Weights of a small contrastive audio-text model.
Model: mfcc input, encoder arch transformer, encoder activation gelu, encoder num experts 8, encoder width 256.
Rows from expert 7 of block 8 of the audio encoder, named by matrix and row number. Rows with one number belong to one neuron. Each number is 128 + 32 x the weight over its row's rms, rounded and kept within 0 to 255. All counts start at 0. Numbers have three digits each. After the name is the row's rms in percent of the matrix's.
# up: expert up (encoder.blocks.8.mlp.up, 8x128x256), inputs 128-255
# down: expert down (encoder.blocks.8.mlp.down, 8x256x128, transposed), outputs 128-255
up.59 094:160124120115099091157139135182101168131187155144179116121138112123070132136130121100128162110101103091124099168094076161108126134179159102114145105124093123084043182144089140123131138057138156134181156152126107185114057105149137088134187143095100179202132147108112123142144136124119124107125096088139152074079172158129114118120154135124101112079111120120095128072143086165085158129122
up.60 111:150112104030126180115106116144097121097115170105127096111171154158096084135137077118146148152164118148103128107153127160136092166129117159140147151105093148157051136059155142120085070149138117158131138093152179135132173194215065119168113159152144128145115136180087039133102147088098087104105106108162103123095102079152122092126118108122179122157075203123110171159098091135136147081111
up.61 093:069104145144122034084125109083125152167137120135160142109157149134069148152143123153139083122104207119128118105130050106147080183088107103098123170170129118166098094108116154182244138143113117096167146106142127150093141088181120178099109136162148164109165128165140155101142180088118067131125138115156132131174101189131107145133120106131133147162089162149148132096159112068167142081164
up.62 105:138174080112119083162098135206138099131156119140148104154152158106079124165176111147148151116137093099112111128110147156148169149114143107163124117148125162132080174104119127162128155142175111145168125135126104124120120072077128177130109142141100127142124074091151127111059104105133146086165133210096087154135134151171157175111163175144125078124088068174173178125047147126147129145122
up.63 093:117116104112092129137178122120111135182151098104196152207186155139102180136128130109068123135130090138129131131069088129094089163081160207149100127111161083125127146092160135093092165107156101151105071081101108159120174135145188122091129113076135119162111141127157136127119140119117132137172145146189100179146073133131114155127148177044095148094088127077102100145173095100162092165108
up.64 101:102145112091166169157056161104134112119097124190125127135108094182107104131192181160119083105106144115157092086139108109089137147067163100132176199048180096148146205105100148135113151116132088102142148156132137124115151124113163128154068105121080136034087103120177138151180068098108103114158160116151146077147157117101145118136096145094138133144113133084104140108139104129107150140141
up.65 091:084149119147139151126053077095112135143154184155168140103090106125133165167103146105110112161154139146100118136132140140142138073169121168109079154106084144145123087134153120114136148170136122132090126088166145128114165124163157077101150203062108062071113105118049107091127125148095129126119118122133124123107154105122098121091129103138152117161114196070079145083140108157176160177127
up.66 090:135180153194147099188160127093140106193187166103181147088168147088163148073147155155084162083118085094091138223111159131152072108151159116127117109118094125147099138130147102094133078142130069128155141075130101038084131040123126142164124146109138118151129155125202128127116154103195130173111126103122134126116134170101127099113140141161184086121145175125143098130085160085150175141117
up.67 107:192088094158097151108095150158160117167181162107161088103178069171116107123177146121139115146121130081149130143131178159120124111124126107170111084133187125144116065146076124086136118123170128152140160140118147081110132106116107151152113148137173096124129114127054108097102142073092145124115182186088184145053109098067100105052120166139133105105123083136177089156153144112081165119113
up.68 110:082061133130153093064128117092157110145129114085106075150110197105169101148129102125155123166164131132139144093175097099145094092141130159096122169128169136156098130149155145122089173103128166113046129133182125121164177182095139131093095168172159126104085165141140134118099149139077137180204144157173118177156142136127098196156059148078107099187113106089074133160104120117132112133146
up.69 103:199055109144153155122091125116109101145122091107124122191122100082114100145111163132153149092142071084158103108108085123122125150068166133096084194132153115182049122097121081152107122155180123083103159067112164152121160110166206184080147193202116102134131154090067135130086128070166128192129105151153141133111075177074100131132102168155068164118150193122104116179090149126138138153187
up.70 097:128119142127109194181111109147077097088171086110155122116121116113039169160126118105102100100167188108142129172087164162085128105139097096122110138120125177111118137145083130118071129137140111075084120106147093142119131119097123065078135112132141114112078127140123101141077141125075052101176142122118101086048162145115161103167119076109097161155158139144105083126103158092150124192165
up.71 121:113174131110154127167148055115189177102114137141110128165110114146147182063098160104074117123161092142105114166108118123141197104106097124138117095110139114209113091119130063118191085128109161148153153112143147142056140101085176107137090147132115200146125165025114135157133133168105096139112130134107108112117123097149107149097206153180186110101145116105159117154093149112129130157112
up.72 111:152087163155149155069116125144156091080117088117113106078130130087173110158096184164101184116198142132087111144127043139160136141156092142115073111158150149095133135129211121111151132093170122143099148097128117142076070140122087143136134069122101174156091109105196159163119120148073089086134118108075038097105076118082154114076128085101102099178191065130152083148137123112107124128106
up.73 091:103174156096148071138140191157151187138160131082181169098151151133120100081134099097117151114149129146149099157124072150063156109136156142096146103072205089099110061111105153176136140137194066108088108113119129089131081116131099125169079113164142149086137192073162110151138170203138134163126116131126117163200128123144146058160124141085112155121146162102113091171082141104161123124130
up.74 099:107083074067194089147172118109116109157120097179162177156178131108147144173155116117158107134158140185136114127143108072144120144094150151126123156156057139149113083141158186135104092140109082065103120166138090098142150140144092122077122116115106149073134112126120161163123138079102149164156063172168121128091203131049162094088103143102141113150085142103109122110136145091151202170079
up.75 084:113152171153104141137111146122131120118107117150141175158171102116095116124117066082133141156143131100133158092141108125140171163116129109159126077175148158143092089093174098185121086114172087108088128103162073177087105138157199101106151068182174122118088143097110091130090105146100153114161092176172195126129043141053104174119150105174125128113113124155069124098103152086094155119129
up.76 106:077235112134161077109170106082163096113151089097064125135109103105113157107193161181146111118104121100104101113107120163081035095100170094128181065148099124118113148161115199119082151115125178077140083118120075136102129165142079085170113156096103120069096122132069133071116148161154162118112147154141143132175174108150132134147080070105120133134154143177154188109130091120171090119130
up.77 109:133078137124159174089104139193156063098136146150155115113109146148078144116142092053096224115130125115205137181168098160114128124094183147092105108114150081109111114147088137109201135133098155110108128150165197151139176107114123125139156128063137129103135130156167141106144043168176119154159162148134112130112136111160146113106114106221072151121157149137091124084126095157126133198099
up.78 119:111089185131102144187094173083144135125080143102126127209151130149146101086151139129099124117156179134120139087128098123110151104111155095171161121085214164132085114144155177156035123146127088145093137093138186136132118127115131067124099169137094150080077057189116136154070119158128146098146103116218132098113172139104152178137081144097139158148116112147144180109105183168096157118126
up.79 095:166225107135212097123172153128118125078125084140119142116093144184104108155130143131135171081152181086155139177105122187131102192042160117137107131097143123106141145160160087157146113105119167159099103123110088152162117086114114100125122183149082134187114161076180111106079108081091124152147133091154136098124084135141140135159137145104180135074136110121110136080184092119112185108094
up.80 109:101177131130087122138089109083158119133166120129111158097120088082150115075171088125158179149131112153146124232147151143126103041132215129143092156142140009190110118108153163152128136082117091108107146115094141072171137140093090174123142127171114101110080100125159096144160084135136158142120098126157116129121112083134154071128099128119146213102161173177122091118155116089145081132100
up.81 106:144106135099146139123097159115085077152141086131157153179117133131121137187112167174146159105120108115150128097158120144131148104146149140118181163144202192074118093120153173155094206191136222144093150146096069191069111119117132158148124125134151130092118104134146143150150142126107193133081162112150159116127142176124149172062166111091119160142179096132111136127193166141102160118168
up.82 101:140124126179181170141087117086138122174188062133147125154138105085108148121067103179125083099158144108161132143130088124191122109066104100143064143083117119178107084117070100175065140150107031115193100153157070144082146125105199116153131136084145156128113134153141101127111063072150136119176165131154123175108057069091117163113135202131180133123145169166133164147133117133176174187175
up.83 085:117067129123098104089207175091122104134140092103142148096072214121132063104119113080117157114094185113121176138127123093173055154127145090132143141141132137099111134160089118166106135103122142106127120071180099147126170111131119071087105150158137145106142120137131106068130150141120116109135144160074186104135197147133175144093091074091168191084154142142177114090142073136125103101078
down.59 090:119153161108134148106116127066116124128091079160065133111118202118201079140166134156093119084089140083119149182160151090201126158142151115143142098167144123163217141122138094065106154163110159112121125135125121050115160151132098100127145112176112094151057118104191125105121116124150184104181189145075116148186099139132072088137128068165155155156129198101183142090116164119163127127134
down.60 111:123114189162120169086142119094122238098149120132113118113101137152109136090084141101118184099110134144086166160137162167151112141123128111130107120159044127129116166169102101123120122082142177132121172137170161129124156150138149118107134121160097128133159191141126104155094108139105164084112133167095122112134111146108153167142142124120073124059133149058087134097111171151141119160086
down.61 098:112143149203115081141065201127162097114109111089106162136138163131189143144154099121096164151172166102119103078141143131110104143197178114107152143099127107149069066137201143118140183178134106111112136092105097151139127151160126184136176183088102181091078107154188120062139140132127139145105106132152128117136135094108134107142131080091123112154154120118097134148113076171088189143173
down.62 116:184137177092176130151143153097137077145124158185172151104147132121142053141126126089118116068112168110181135146082229190126187087063072107132139126118142145051118124179158086169193142116139149194150129139098141134116141207084119103188147105187108161076111118094156131113142109111166159162135110084180129150137086125116176111161126109130132095163139094114140146145172067091174112099072
down.63 090:152121134166148127157176134109151159165080174069143143130123128129101075105122078113124136175164170108153126127125068087194096135063162186152088093167170120156154105102104120158125137216162078075112114153080159123158139187111136170133130099107107192162067172185096067106164141133121139158123107159121098151125142188161162120087152132112104112192144161105139081199137141142124062097143
down.64 107:110152163086186100084113081094103176130136151144200053131142181151115118136133097179107120111138117164155059145133126147051164162135068113118162124148153150119155094050107144140109148217067112143125158132157164088133094102107123144137118110156151082136194147115141096149152179110084084118128135151113122168068084136097099139186089173171112112105116168159110099131150147164153138127124
down.65 100:136102119097125096159123135137118166117146085139202118170088067108153138123175125155100111063114117181159155083057111190082145177127110085177176179079116123175157211073091106150139158126112163121099163156101104120076156111124146121161104129075150146175102091114083119115112143185161131090129103093120125095086125158121134075179137132139115108117171140125182088111172095114138138154133
down.66 096:135144122117063131126126173127150094054153151129074133136116111122148144147110057125141143143116147143097144160100119140125170145141125175164106180137136109101121086116057115123088183152129162119110102098125139122101119101150096085080149122141123126120129149080081112078101146126144132183111157113062135103134129159094102203073144061163131173139119201087116185101143116157155079151107
down.67 104:129098156151150156107073099144130151068146109129151171135120109107113133087119168094094085071163087095086132144093128124156153166151040141135123096115085125104150160091151118149132152122112120148140092119159097159064135146136171143104142131098054131173170165107154142094144162076143100119105153126130097141134139145208126192147164077138101122083138217120118117133119127092212151086122
down.68 119:163096080151133199182128142106177079097149079128116190137126091155101128103149134100120111034159151127127128096125144122159149106111137161116125053128134132126082142105115109169128133134224075104087131148151061119113161160200176193097141199168150120102149129155111145074141104161081120109109180077149111099112114147114191149114092145091142113116127090148145126136138149127066157116155
down.69 109:129063095107149196124129075136111125115162144164117184112154094134161128089111153140123093146092105086129102144109195159084157098203101129127081193143125147123137193164152091183124146123103068137098109183139175154080174154148158120114098132146148151136124095131119086152082108169111082123112098172124137127084101116191175096094101121076150104155097129121126153077192115090080107141073
down.70 094:078091086082118166107100153107185122083120133093096152142166113165129101133071073134090177123140118143129073097153148156099179134134183136150129158104116041143111184177161126166057130100142127160103116156129082081123159122196174159090114141113120094100130108138120115152108170123055062129179152160075171094184165156095187174191107097135141122155130141159118147159126152117126161198092
down.71 114:081113159129120088090158167129097099168120091111061181112107092176157143167117133154160132119132097097096098106109105151137157134187147125128143154112124138097124131204142140142191133095106097145080152112125190118164130121156150047168126085164075132134169101138150144148167147059105085149155174126106113124123142104101110149086159154186163175153132113103120133050174081166103173164141
down.72 107:156183139130123145111058129102198092128120162189085182146072093159135177163134142093117162145102074072137114143149162118138173047155079107126166174126138145135098148119130069116163137021127139196133125176112124082160095122148138084143139120156112126085147140104082160128114176107075142120146140132111152127111135107099184103158140106095125109111164144129157167187191161115180062157148
down.73 086:137092094125055104130165164128112115101116131160177134144170071131111138140136147157147088124120170052112127180118138106122120128119099166165127165148163118136097109165152129045162122153169156152093171113177150133147171129139168105127083144121134165135121123118093109089145142104158134199131154147076135103132134106176133131132148122173154132205219159105141135150166073141081153144089
down.74 100:102158102108090162096099198199202179087139153129088151128153158183102160117130098135111123135110173137061124138117117125144092131115173150064097153118158207174183187099098095117165118140150039149109111110096127137153171084110199186138127154117188148136138160131132138072132140161082123084141133086124151143193108091185106122185104134147111135155106096178104161118108134161095096152088
down.75 094:144159134118141191159147104192151130131135111078080117097154158170175106109138113126088101166110086112065155188096088144087151121139138182159070146112146139150134189173126136217096120114120106103067097028095156172146114130184185134128115093109140119165111182119150150168093167191123108086108143123122190089130130134106141126116154149115122126103114105198182082155153089146130096102084
down.76 102:169063129198111121133060068144075200120126148136161122180165189165157122166119136132179126091093102134124076160167176132135150115136139087101140155145169105125098016120113080109127176119114126136088141173182111089106061093130162178106121117038140110191117123069117119188090142134094090138152091104128081114145112050111161196049122213113120127109114106141140123141132107165122108123150
down.77 105:111177120107116173153135113168081100139112080130131163046145145064193148115131126145155129088137138179123101129141163143105114138066192142117041183061101090126110163079083155108145116194168132187170141137136074138186119135107117149118170111058127087135091044128113129125136113117070127118119128096132145148146241118118135120058105111114104109147116133071108127173149130115152121183117
down.78 120:135136130115111089112173125114105086108091184133140102220176156161120106122105116125161094144107152128129047141094130124122130075149101120118094059168099138074082107180119098165129055098155180135086078089156081131099177165169168159078123162220179073138116155092167140113150164163112133112117111134143130148091125069152147102155142156141119130105100185128160091055089141065149091092127
down.79 091:128129104128106130209162130187139165119119104181176055114147113185149127119136058128110088151129144122192103124119174139055068134069146198118118137148133071028122151118142082111133136156102080151171154138099130103137130068140137109089143191107141114121074141152118158125122136091135128110107091160130091093138154150106085071158133111104130138102093113102160146120094095153183149114108
down.80 112:153131105139120171085115070188110159167093117154107156089112163102094110090073096169137098111126144140115118097088132132100059163148135138126119167155130136105121135134094108165099196185142210123178134118147194107149139131173070124158088112103117092142099158136134209186171145122115116111152157169110134114135114147160133139137135147186085133113147135122169142122065130173133112148142
down.81 114:111086110119142115150066109110120101165131179138120139162079134173111140147082145075135146154128129108162116133105186056136165195128068120156137130121150159126126129165130085116128099074152180067113130129120056137132127127150127162097145136187148136122166103066142133141163116133158076169157120087098140107100155152109082125178144180098116111143116101133155129179116132112095077112119
down.82 096:146125095120063152174132083133133070199149100169129132138100133140118107139111162091120168032118139166141107147139155087099144139131152131128116120167165176151128181098144166104172132149102129180109093101152089082124141099111142207140134076169110047144127077159189108153192177103157120138086123102090096148102149106101094153192125154058144132152150087138079104118106127141113116132165
down.83 088:133174133136151111196082184141173193078135098088077080094144075188131130152168147148099147109122095116088101127094143160156175101133113120108077123120155156132108146172154135111180100111111056102086119192129084090184128110080194142127091148110165127146146151127104180179173091143124154157121095090166081162169072094110149100147185113080094128145109124101120101126124106155097142128142