From a checkpoint of a small contrastive audio-text model: text encoder layers 10.
Rows from expert 7 of block 4 of the audio encoder, named by matrix and row number. Rows with one number belong to one neuron. Each number is 500 + 50 x the weight over its row's rms, rounded and kept within 0 to 999. All counts start at 0. Numbers have three digits each. After the name is the row's rms in percent of the matrix's.
# up: expert up (encoder.blocks.4.mlp.up, 8x128x256), inputs 0-63
# down: expert down (encoder.blocks.4.mlp.down, 8x256x128, transposed), outputs 0-63
up.31 105:453403425556328534397585540573527468530596427525451495473461567576445546444499484491528556497488474473514516489532446544506412487462448517490480438526603507407586438530427490494475454421509468
down.31 094:534558622417590477578555433404529496473474504513477520536573426433600515504528471447432480440548468530506560539492591490485527496449459460476495532485440453515476563472559545467558541430454544
up.32 119:487522504517558469518446546491426549426551563548465424548531424529471514532509487389497526559577579481498559531485516505514549448489439537469598430565565515469395446525544543526482480563442499
down.32 119:450504507376454510492617459475499455571539427471502548492540485458538500471557483563419501364482472513468495433513448506529504575476521523445416418557471472486656451429473412459587479474515501
up.33 087:514478572502457509486551556664524493590481427508496560492543545453532517540488407447534501542496449443461432401459519438549494552505439585445625465429532445563531506460522515443484454541441553
down.33 084:567390429556527486506418446455498535445501551497450496561518480507530503611524503520534531431471485609441496482399493494480518512494505481494529432570532626495439475431497603422377591520460534
up.34 107:457485484478519586528441489515487469451422543478379471567443487509501476504490577550493464389516435485505493501479568472479483501522440477569511478519482421529488561525448459635535485523418577
down.34 100:493508503454479433461507510532521407497499431508554536534549457502497475553458423473560454520450490563449625436478497505541516501580600532462519579471479532577506515448477461387378523494578491
up.35 078:438539544390513507404398435572600429535504488516556592565550449591526547515498438516506573403506453525523513440464496432466451443463519505442546507468561536526516511502536452492423498452536528
down.35 086:536580515531443526486506493471458447578529496495521450477485420570488600540522517509475538459626524548464485519468452466467534520572525487574448497434475517444471355434528459417516509425516423
up.36 078:450484502551482522594490597470569502463536479495478459530511434512477510520448480399450517531534444515584466415476494551422514488454517487461537524470502550521518472521418569530495511514499576
down.36 088:449405382518563505470514453476488540584482503561526565523548527530425440481503549474575504493547570530414539637519556455474514537491528532396458433486453633533501493533546511480408438407499559
up.37 102:521533434465539506460480450462571587504528458530515537494518585523531523541484470495555545424475514593462535518458568458521390519472525550543561600436568555515435544440505576571507445504564491
down.37 097:472493497437456625456475433582514482484515514460449443492464455505504508528562536508483527538514511526522484547517516577513584495498416545469547399522481473484536532531513547450550516506453503
up.38 113:588394577554554580554437572468469418513517570383574489491505596436475591488440414433486546488401469436520510584432433463522470470606481531477471433521524586425466423434531598444450467416464492
down.38 110:468518445485409480491504500481494466491460510533459418536500469562542477525505596469443427522464530555418543512544491595517565566535592534426492514514496395575542480505439379459457516589421408
up.39 072:467512533512431557487515535550515483437476507445531594597559533515473467581472529403440501627399460489470628346573463392480475518514571494532622537488505483501530551457474498557506436510440526
down.39 080:441483522555557514507413554531531399633575468433495506538487506547506565482522555366549546520471520559479454468442440485471554509480495486484485505463431555499524503542551598517484591491578488
up.40 077:533548509428459431515516469453527471498506493427517493499474415576589577441484581552473577522544479578533556527508539467507466532507533508552498487571520490338517536496418453446540553595460531
down.40 078:503424517561517457531455490508464477545480551512523425516513492482549505557533466517537430482461524470542539627573372477570532557417551570466529496561481470609481386458517570479471478504545515
up.41 068:459456482600396475521416496538461516498523596511498525538512414583469502517543513523585535473466465461507628500515528542532439434540590449474539538456492486561555570447594464468630490471513546
down.41 084:481457611504537556579423612569467475510506453384452466499583530509471483474490533464440512518493489487489492499534476542524550543505492410556532468489483497508537465583471551503420527603528501
up.42 114:490551545494489483489425529529542551441488547517435477511542481512509601480458501504523521415479408531514481482515493426532522567487551615533556497506485425516562426553546545502508508568527483
down.42 104:610532441465458491551556467484474419601498451463556498447436516455461507447508507512488546478522549524511488548366499581551540468527506471487427568508467574393394603460424435505611480385484373
up.43 104:446425473479525540502477597471475505516454541521459448527518446438542527512546501429485572507551455496498548449492416426466468509470475456491439540510501573504579507503509427589453492475495488
down.43 107:578498444513499573549578544485481507539462564508497440594453602464463519440543584401552509494523539528562580451437509530539539553487508550492523471486516563484563495498536518636435481541558479
up.44 099:542475414553506530505526499429542462536458491543521530448545560559508512433460528427464546447545470599564533373432482537470482404489543406530460485598450575513578510391436491409472429484525506
down.44 100:505508523433583530429511448533497475522521531495541459566529484463469593504539541528570453476487583498470491568587549427508452527579507581505569512497580313453394443572531555591474486522440483
up.45 074:578416456569482518567485489485485542474469513524544431525528456449481443512459618471435512431497496399460466498527432540571499491503525493582533510512624548512548516534533468484430501520476491
down.45 082:563478518397594510532426567503506452482620473500528629489448553525508511587485452434442504464452441468490541507433507467531473528531562477492516471469450486498464409543398434560524466520588490
up.46 116:486472534552532510473563559557509424424515458497475465454592521562623534509484606487490427421463451575510459486472469583531395431491540464525570518522554531509490405424504471527598425495426513
down.46 107:434465433461491488390458539491388641501470476501476500498466405489485526507447458497497502459546492469494454542458511490531532503470493555453495507504504431579570570513588528470361540550612517
up.47 073:442406533491427532536511481484458561524512412493482553361556520465588499556434476503465521492491482525522549479537408462520410517487539475481583513598421485477455428500519444458510487562514571
down.47 073:527539527459446544450467404483553456415478550536591471483454518465463613437481498446546536542447493609486461412497466365455460518536551471537563477491492519466498541514543478487397482484498482
up.48 122:490512431480526541491546506479530409420509538430488490451381535517539587433479485418489501501495544539496554464469524502559503509506532445482484459500583478408563512454394527460579410507514504
down.48 115:501469598477498417580503482496522562502531543564477476553527392538578533532567432528551509495460502526531484498456553502454452580531519530514489492481457473545497480579439497521564524492399512
up.49 108:460501420488578538498504554459495464446463504456535485477536501590409448463472469480539552543464568563493564531439525458584523491592512630498447444569507529498535576439517459458577423562460481
down.49 102:515564461446514437483486515433533609507478444526535540538499458591489509551462444523467434526541478458536519460543529584492463408410496533491507584493550526577539443496437461480474472515538552
up.50 109:525487509490557513461564490540466552536574498604515542541497573440483436406401565525508421622491531434492428508552531550523457496504550544507449502571518539591463552433496506384577570492606455
down.50 108:548505557597517458585450450509516469443428456447427464477532537544524507503526425495476526407488511546496519497505474503483493510496483445456447504481479536413461410571499514513475413525456543
up.51 075:509504396507394456503432563557492422536458462545621526553454598448539521541604411501422470488472518511461526545462512493406522512491510471416521533530525508463481519496555498468452498446543407
down.51 080:632468541512473509450558464428458462552561532498392472445447476489481544513588498506482498509502519527549522461588532449487520501527496526451497526555521548501538539478460524550500592427537499
up.52 081:407516474505510448441520488529624472570510509625470560559465470458513388470587477539465552554492471559520481419372504524504418494512502512565457474610545474409523556535517445504517522398483562
down.52 086:434448390470484534477430454444490673407452536454523544489476468466461536570529502452606515532476509501473513554507546462597557515460464442483548451432533546506523494431404599506382457574576532
up.53 119:497541469421515611416464467534524538541452451508551564489403504498507497537478460556488406525461407531551516510498461550453546494573391393465488483478515569447473544525570447494574453520518408
down.53 105:458466606594546426558464545488465456505506523485437429491498493567454472429488556425459525500484574391438449533575530476590473518467525479542540485586532506507397452516411493546348482512456489
up.54 089:635544545422536616484495510459612600555503551525421473527529541525512526516476561569484501568508577571452557498503586456402502498515592546549570459458503511465472560593540479516455551500516532
down.54 092:437541429576454435440482500456492460467494566546518456513495505484547528518469511500550491423431452485480512538503452563541510442532499506401562527495557609478539420443554580470572504492494524
up.55 091:545464463502495464555503514420452544506451564559554565506416430490423556480472507440496546503543486462539544536435432507543534534454417473420494462449502490532449602457493513510474646498512494
down.55 096:514471557469500514535450393474450483578455427425389385544523503514527479518596496384423526493492568477421490596499542502440415480552566540495392523508537506515445486433431471384473487518524591
up.56 111:609480546591493425573579508513463549518460436454439518525483440563457499463430429603472451457451546427514456587551493513464596537533558512543528537471508465486470476452527560464537503578500492
down.56 109:497513470506549411476440491571519414573516498498500526447532580528502427516522482453496454541498489536466449441425422542450459546509373518441412557511486588526453513536539512472436517508526543
up.57 146:446527450481496462516521478524387482445470490423505420621534536446554445495477513518477447552538482572539507446441485490472476511499519459523509519450561533470520371500417507540511456535556431
down.57 132:443491486447552450560483463407476601411516556523432432600448492517490546489542429477489508487430561494520485551506465569444513594511463500535445504526559500546568450479429480427476494553469528
up.58 086:566517508467462545425537591580525549523547481530499503446499476540538630500567571533422668522479508501503467524566481512479554476499410497505485461458469489491412499509529571493496491450507538
down.58 091:519551464450546513583508593545536489494490511401512553543509608508464463562472532511527460490534466500502440466524452578444480389532434525454508501443585608555464516441529546521462605512508517
up.59 148:509490516480541601403525535545530382499480452538492544484512465553459508460469537598478514419494535542534417424524562619563481464503500582529429521595557532519460513492501504429501497526593517
down.59 142:478572571485469487476602496441479587536512497616501491577563556464540399456448480435540510602479465541586502533526506500460414544426551548517484474484515500547661490532463459504455510585452513
up.60 109:537411541524485567492582529529470409460450455435527591500536513532520496530493475414564444454506521498530575505489499554442433558445541540497408508536537479474505526431402471423502543539458453
down.60 107:428640506439571463504580439463531556593483474601430467533493488542437459426515563469475512560529591518460442473516532511500523475575446412508527477440400440543542458583602497560470468522502542
up.61 112:546628556497513485511490494527526497487444464416504509464503494466510572493408541441449516482462495495527473489642473448501484643501449491444500518404444504553473578492514510465515390555489431
down.61 103:566500482448379507510575471423471439407440446518519533459541466418544449500502382499534493403489429523426529507470520473558385447470450514578546460521515454427493471551575548503598481389527483
up.62 105:454470515467505429498428545624465516432434493417539622559512513554479585515512501524571568537562612483474559455483455406482443567532489445504446560525536512504500508487538567485547492464572515
down.62 095:535524458500478577484521493401486528557582483568478410461511471526485528422486455490341454531508478450568441551450557508493526440569529488548492424441454533485536482491462484431459527526478419
up.63 095:457476570494511465497512446463502428465475494475535446501489505511498489489502549555428462596480480473503564468477495409432520488504496462408576462533491500484559542486510465443516423518495472
down.63 089:495489413488438456457371468510604527413471474500491504503480538492487511550508461573492436493455512545497472514500475435550492545559577444446432525549500553408513466460608498475537449494482456
up.64 109:432512547547585590533459409561536438501484420515442416509518600525475522512483594516488518509450451413507428475544460508507484486492447536551507522524545496553509466495603494497636429557463429
down.64 110:575542499454487371428476530479475566478503585484557521486509465500487494418465322492481530557516410590515477518470604474423483543523525451502423495437464500414467540444533500440392519439497560
up.65 094:477487532474438516488532522624485505485478530490531441412515420447563496511492451445579476546423384535522485544494461559454482501524481429508524479627548561447531451568471485546527495508490419
down.65 098:510526386447423454531503474424497459469518519567543585552455599491473638583538549461486495527519519567418613567469443501484473544524481506482505563519493514509524436471449506561508515480578530
up.66 105:546472477540530454501493401493519571480482472504530505476451569433587555453481462576524454454528487459521483454582471535589383445511478544526497422413568483595521571514522454499563441450471503
down.66 100:461582484427533452472562518498558454420415534556460536529521469511477407502499522492493557577415541544502468499476567456484598537464565416472488505501491531421499505582462480421481531464548495
up.67 100:536459469459516466481494509450427564507576531511506612494499588516579608508558487475496515538534593477505592581427511498562445531554404460484468549479471461478525494481470565546482531496542539
down.67 095:443634541471524528518501453514524502568520489581488405588501503483468451508440582443585492511465494629561447389555488480461556470507523512526545500403504540503512454566487543474531555543433496
up.68 098:497546428454473404544548477629491516447512528490548490444585453571541464527522525560465577521511494425467502415524542489582505438527501555444483505458558529503496609518537507398626551459515534
down.68 106:480472506469552493533501468541516415480444609568530476521465531470409473436492544537464426488459513500499565510415518456433494482479512454515473492505591565435534512457517517491479577499519497
up.69 095:404483494423496470496512491530478561518475440450499455431490500468519552463462462539519433508518481420437555468515573493493480556574504617499422458488552461469544442415495540408455488486471486
down.69 090:536438375685427555530467518423549456505565564576442508651553507509581458496559465458534496570467575469614453496464410513372453496486525482503573511558469540546479503470518492534516571485555476
up.70 099:494447527459553506483541530499499437427522436452555564512541546554453499540468495373559460525460628473464400603516468459569549553516520428541458434541474547451532414532449485494518580448487479
down.70 100:528478490555541422494443430467479541553535494561486520426474440482493543449483444509423534506558477506541546400483552572456478514518560522511540483365517503557444552533540577449525449587429535
up.71 179:578496533469476476511554581517430481441491494535515479376463519452450534450450458394463459518503536517464485512517502480551552520438498633521495417398517485453493552461409501394533489507545482
down.71 173:504541616448340451486543578415453544463509445575503471519507527498573489483450456503452471440511518460503490489568512550480448602502490503513435480469510457458530499507482487396535362559483483
up.72 086:513509537525449519510481504611549517627562443554527543449509421492538511572560505392522494505519488381509528398456472531467377501466539537523555480496514570435448535509541541537491422511456484
down.72 090:599579456461523516495463543383581572476499500394570499561462436535434654470497563426501511418520475547537399451515504580464514439526546453540495477522526520465540480528491463492537509553477490
up.73 098:564492526447580514519501446576537470541629517563492503484571560572462496552403536474551444385459526429535476449472573501447548517476549541385519505455493495513496550465454537490604544545444625
down.73 099:545549526466484483449461476472494459547514453530499533513593535512554407466487549515466511469449525526560515574589483564570482414454513498487419503426509442491510452496471515541485479546522487
up.74 114:576450492500571456459485592415506399485542440507554467543467557463460603535484430507426512564511586457473496520518566494585488474453560445565449504452491502584597435456445539413540538515503539
down.74 103:419540570453472532513565468616504579455495502560413494485620425424527456559519418440539484459511510440555550487419513565491506520558535467451470438439525453431428478576528460452485473532478458
up.75 090:494576489524518599532554570549517432519525492443526435509619417455559447556534425605504487445495487463481563504417508643414500509502508523534478472490578568475483459416570469553610482486506448
down.75 092:439502445526524471519465478495399511544550499567500475411446499524480538475523471521422466513510514547471411462506458458498455574531444439472603612530449410364480516528467440463528481415527514
up.76 086:530633482544499471466479526552539537563598481437464567469526471550569523468427613484389495490535568525493610411551467525520491461535467515467498506465504507530520549418552506517555471461405616
down.76 083:387461533415493551498452576471488577457510540524491570571398527501564492560494481583413508502480493523544500537549455538559484493463473492521567502563497512544582459600580584515495587533521508
up.77 157:451538515529497444492516595519496472433446495568460501496541545406502481474489459427531451394494498502423544484575481526444490482501443495523425395500511455454532512557454459529462492532520495
down.77 135:510586587438496443495465576464430495484412490511532433588491587489509486508443407504521464460449539477504530539526509496543398563479510516493438451490506455544473418479535444427502409488450476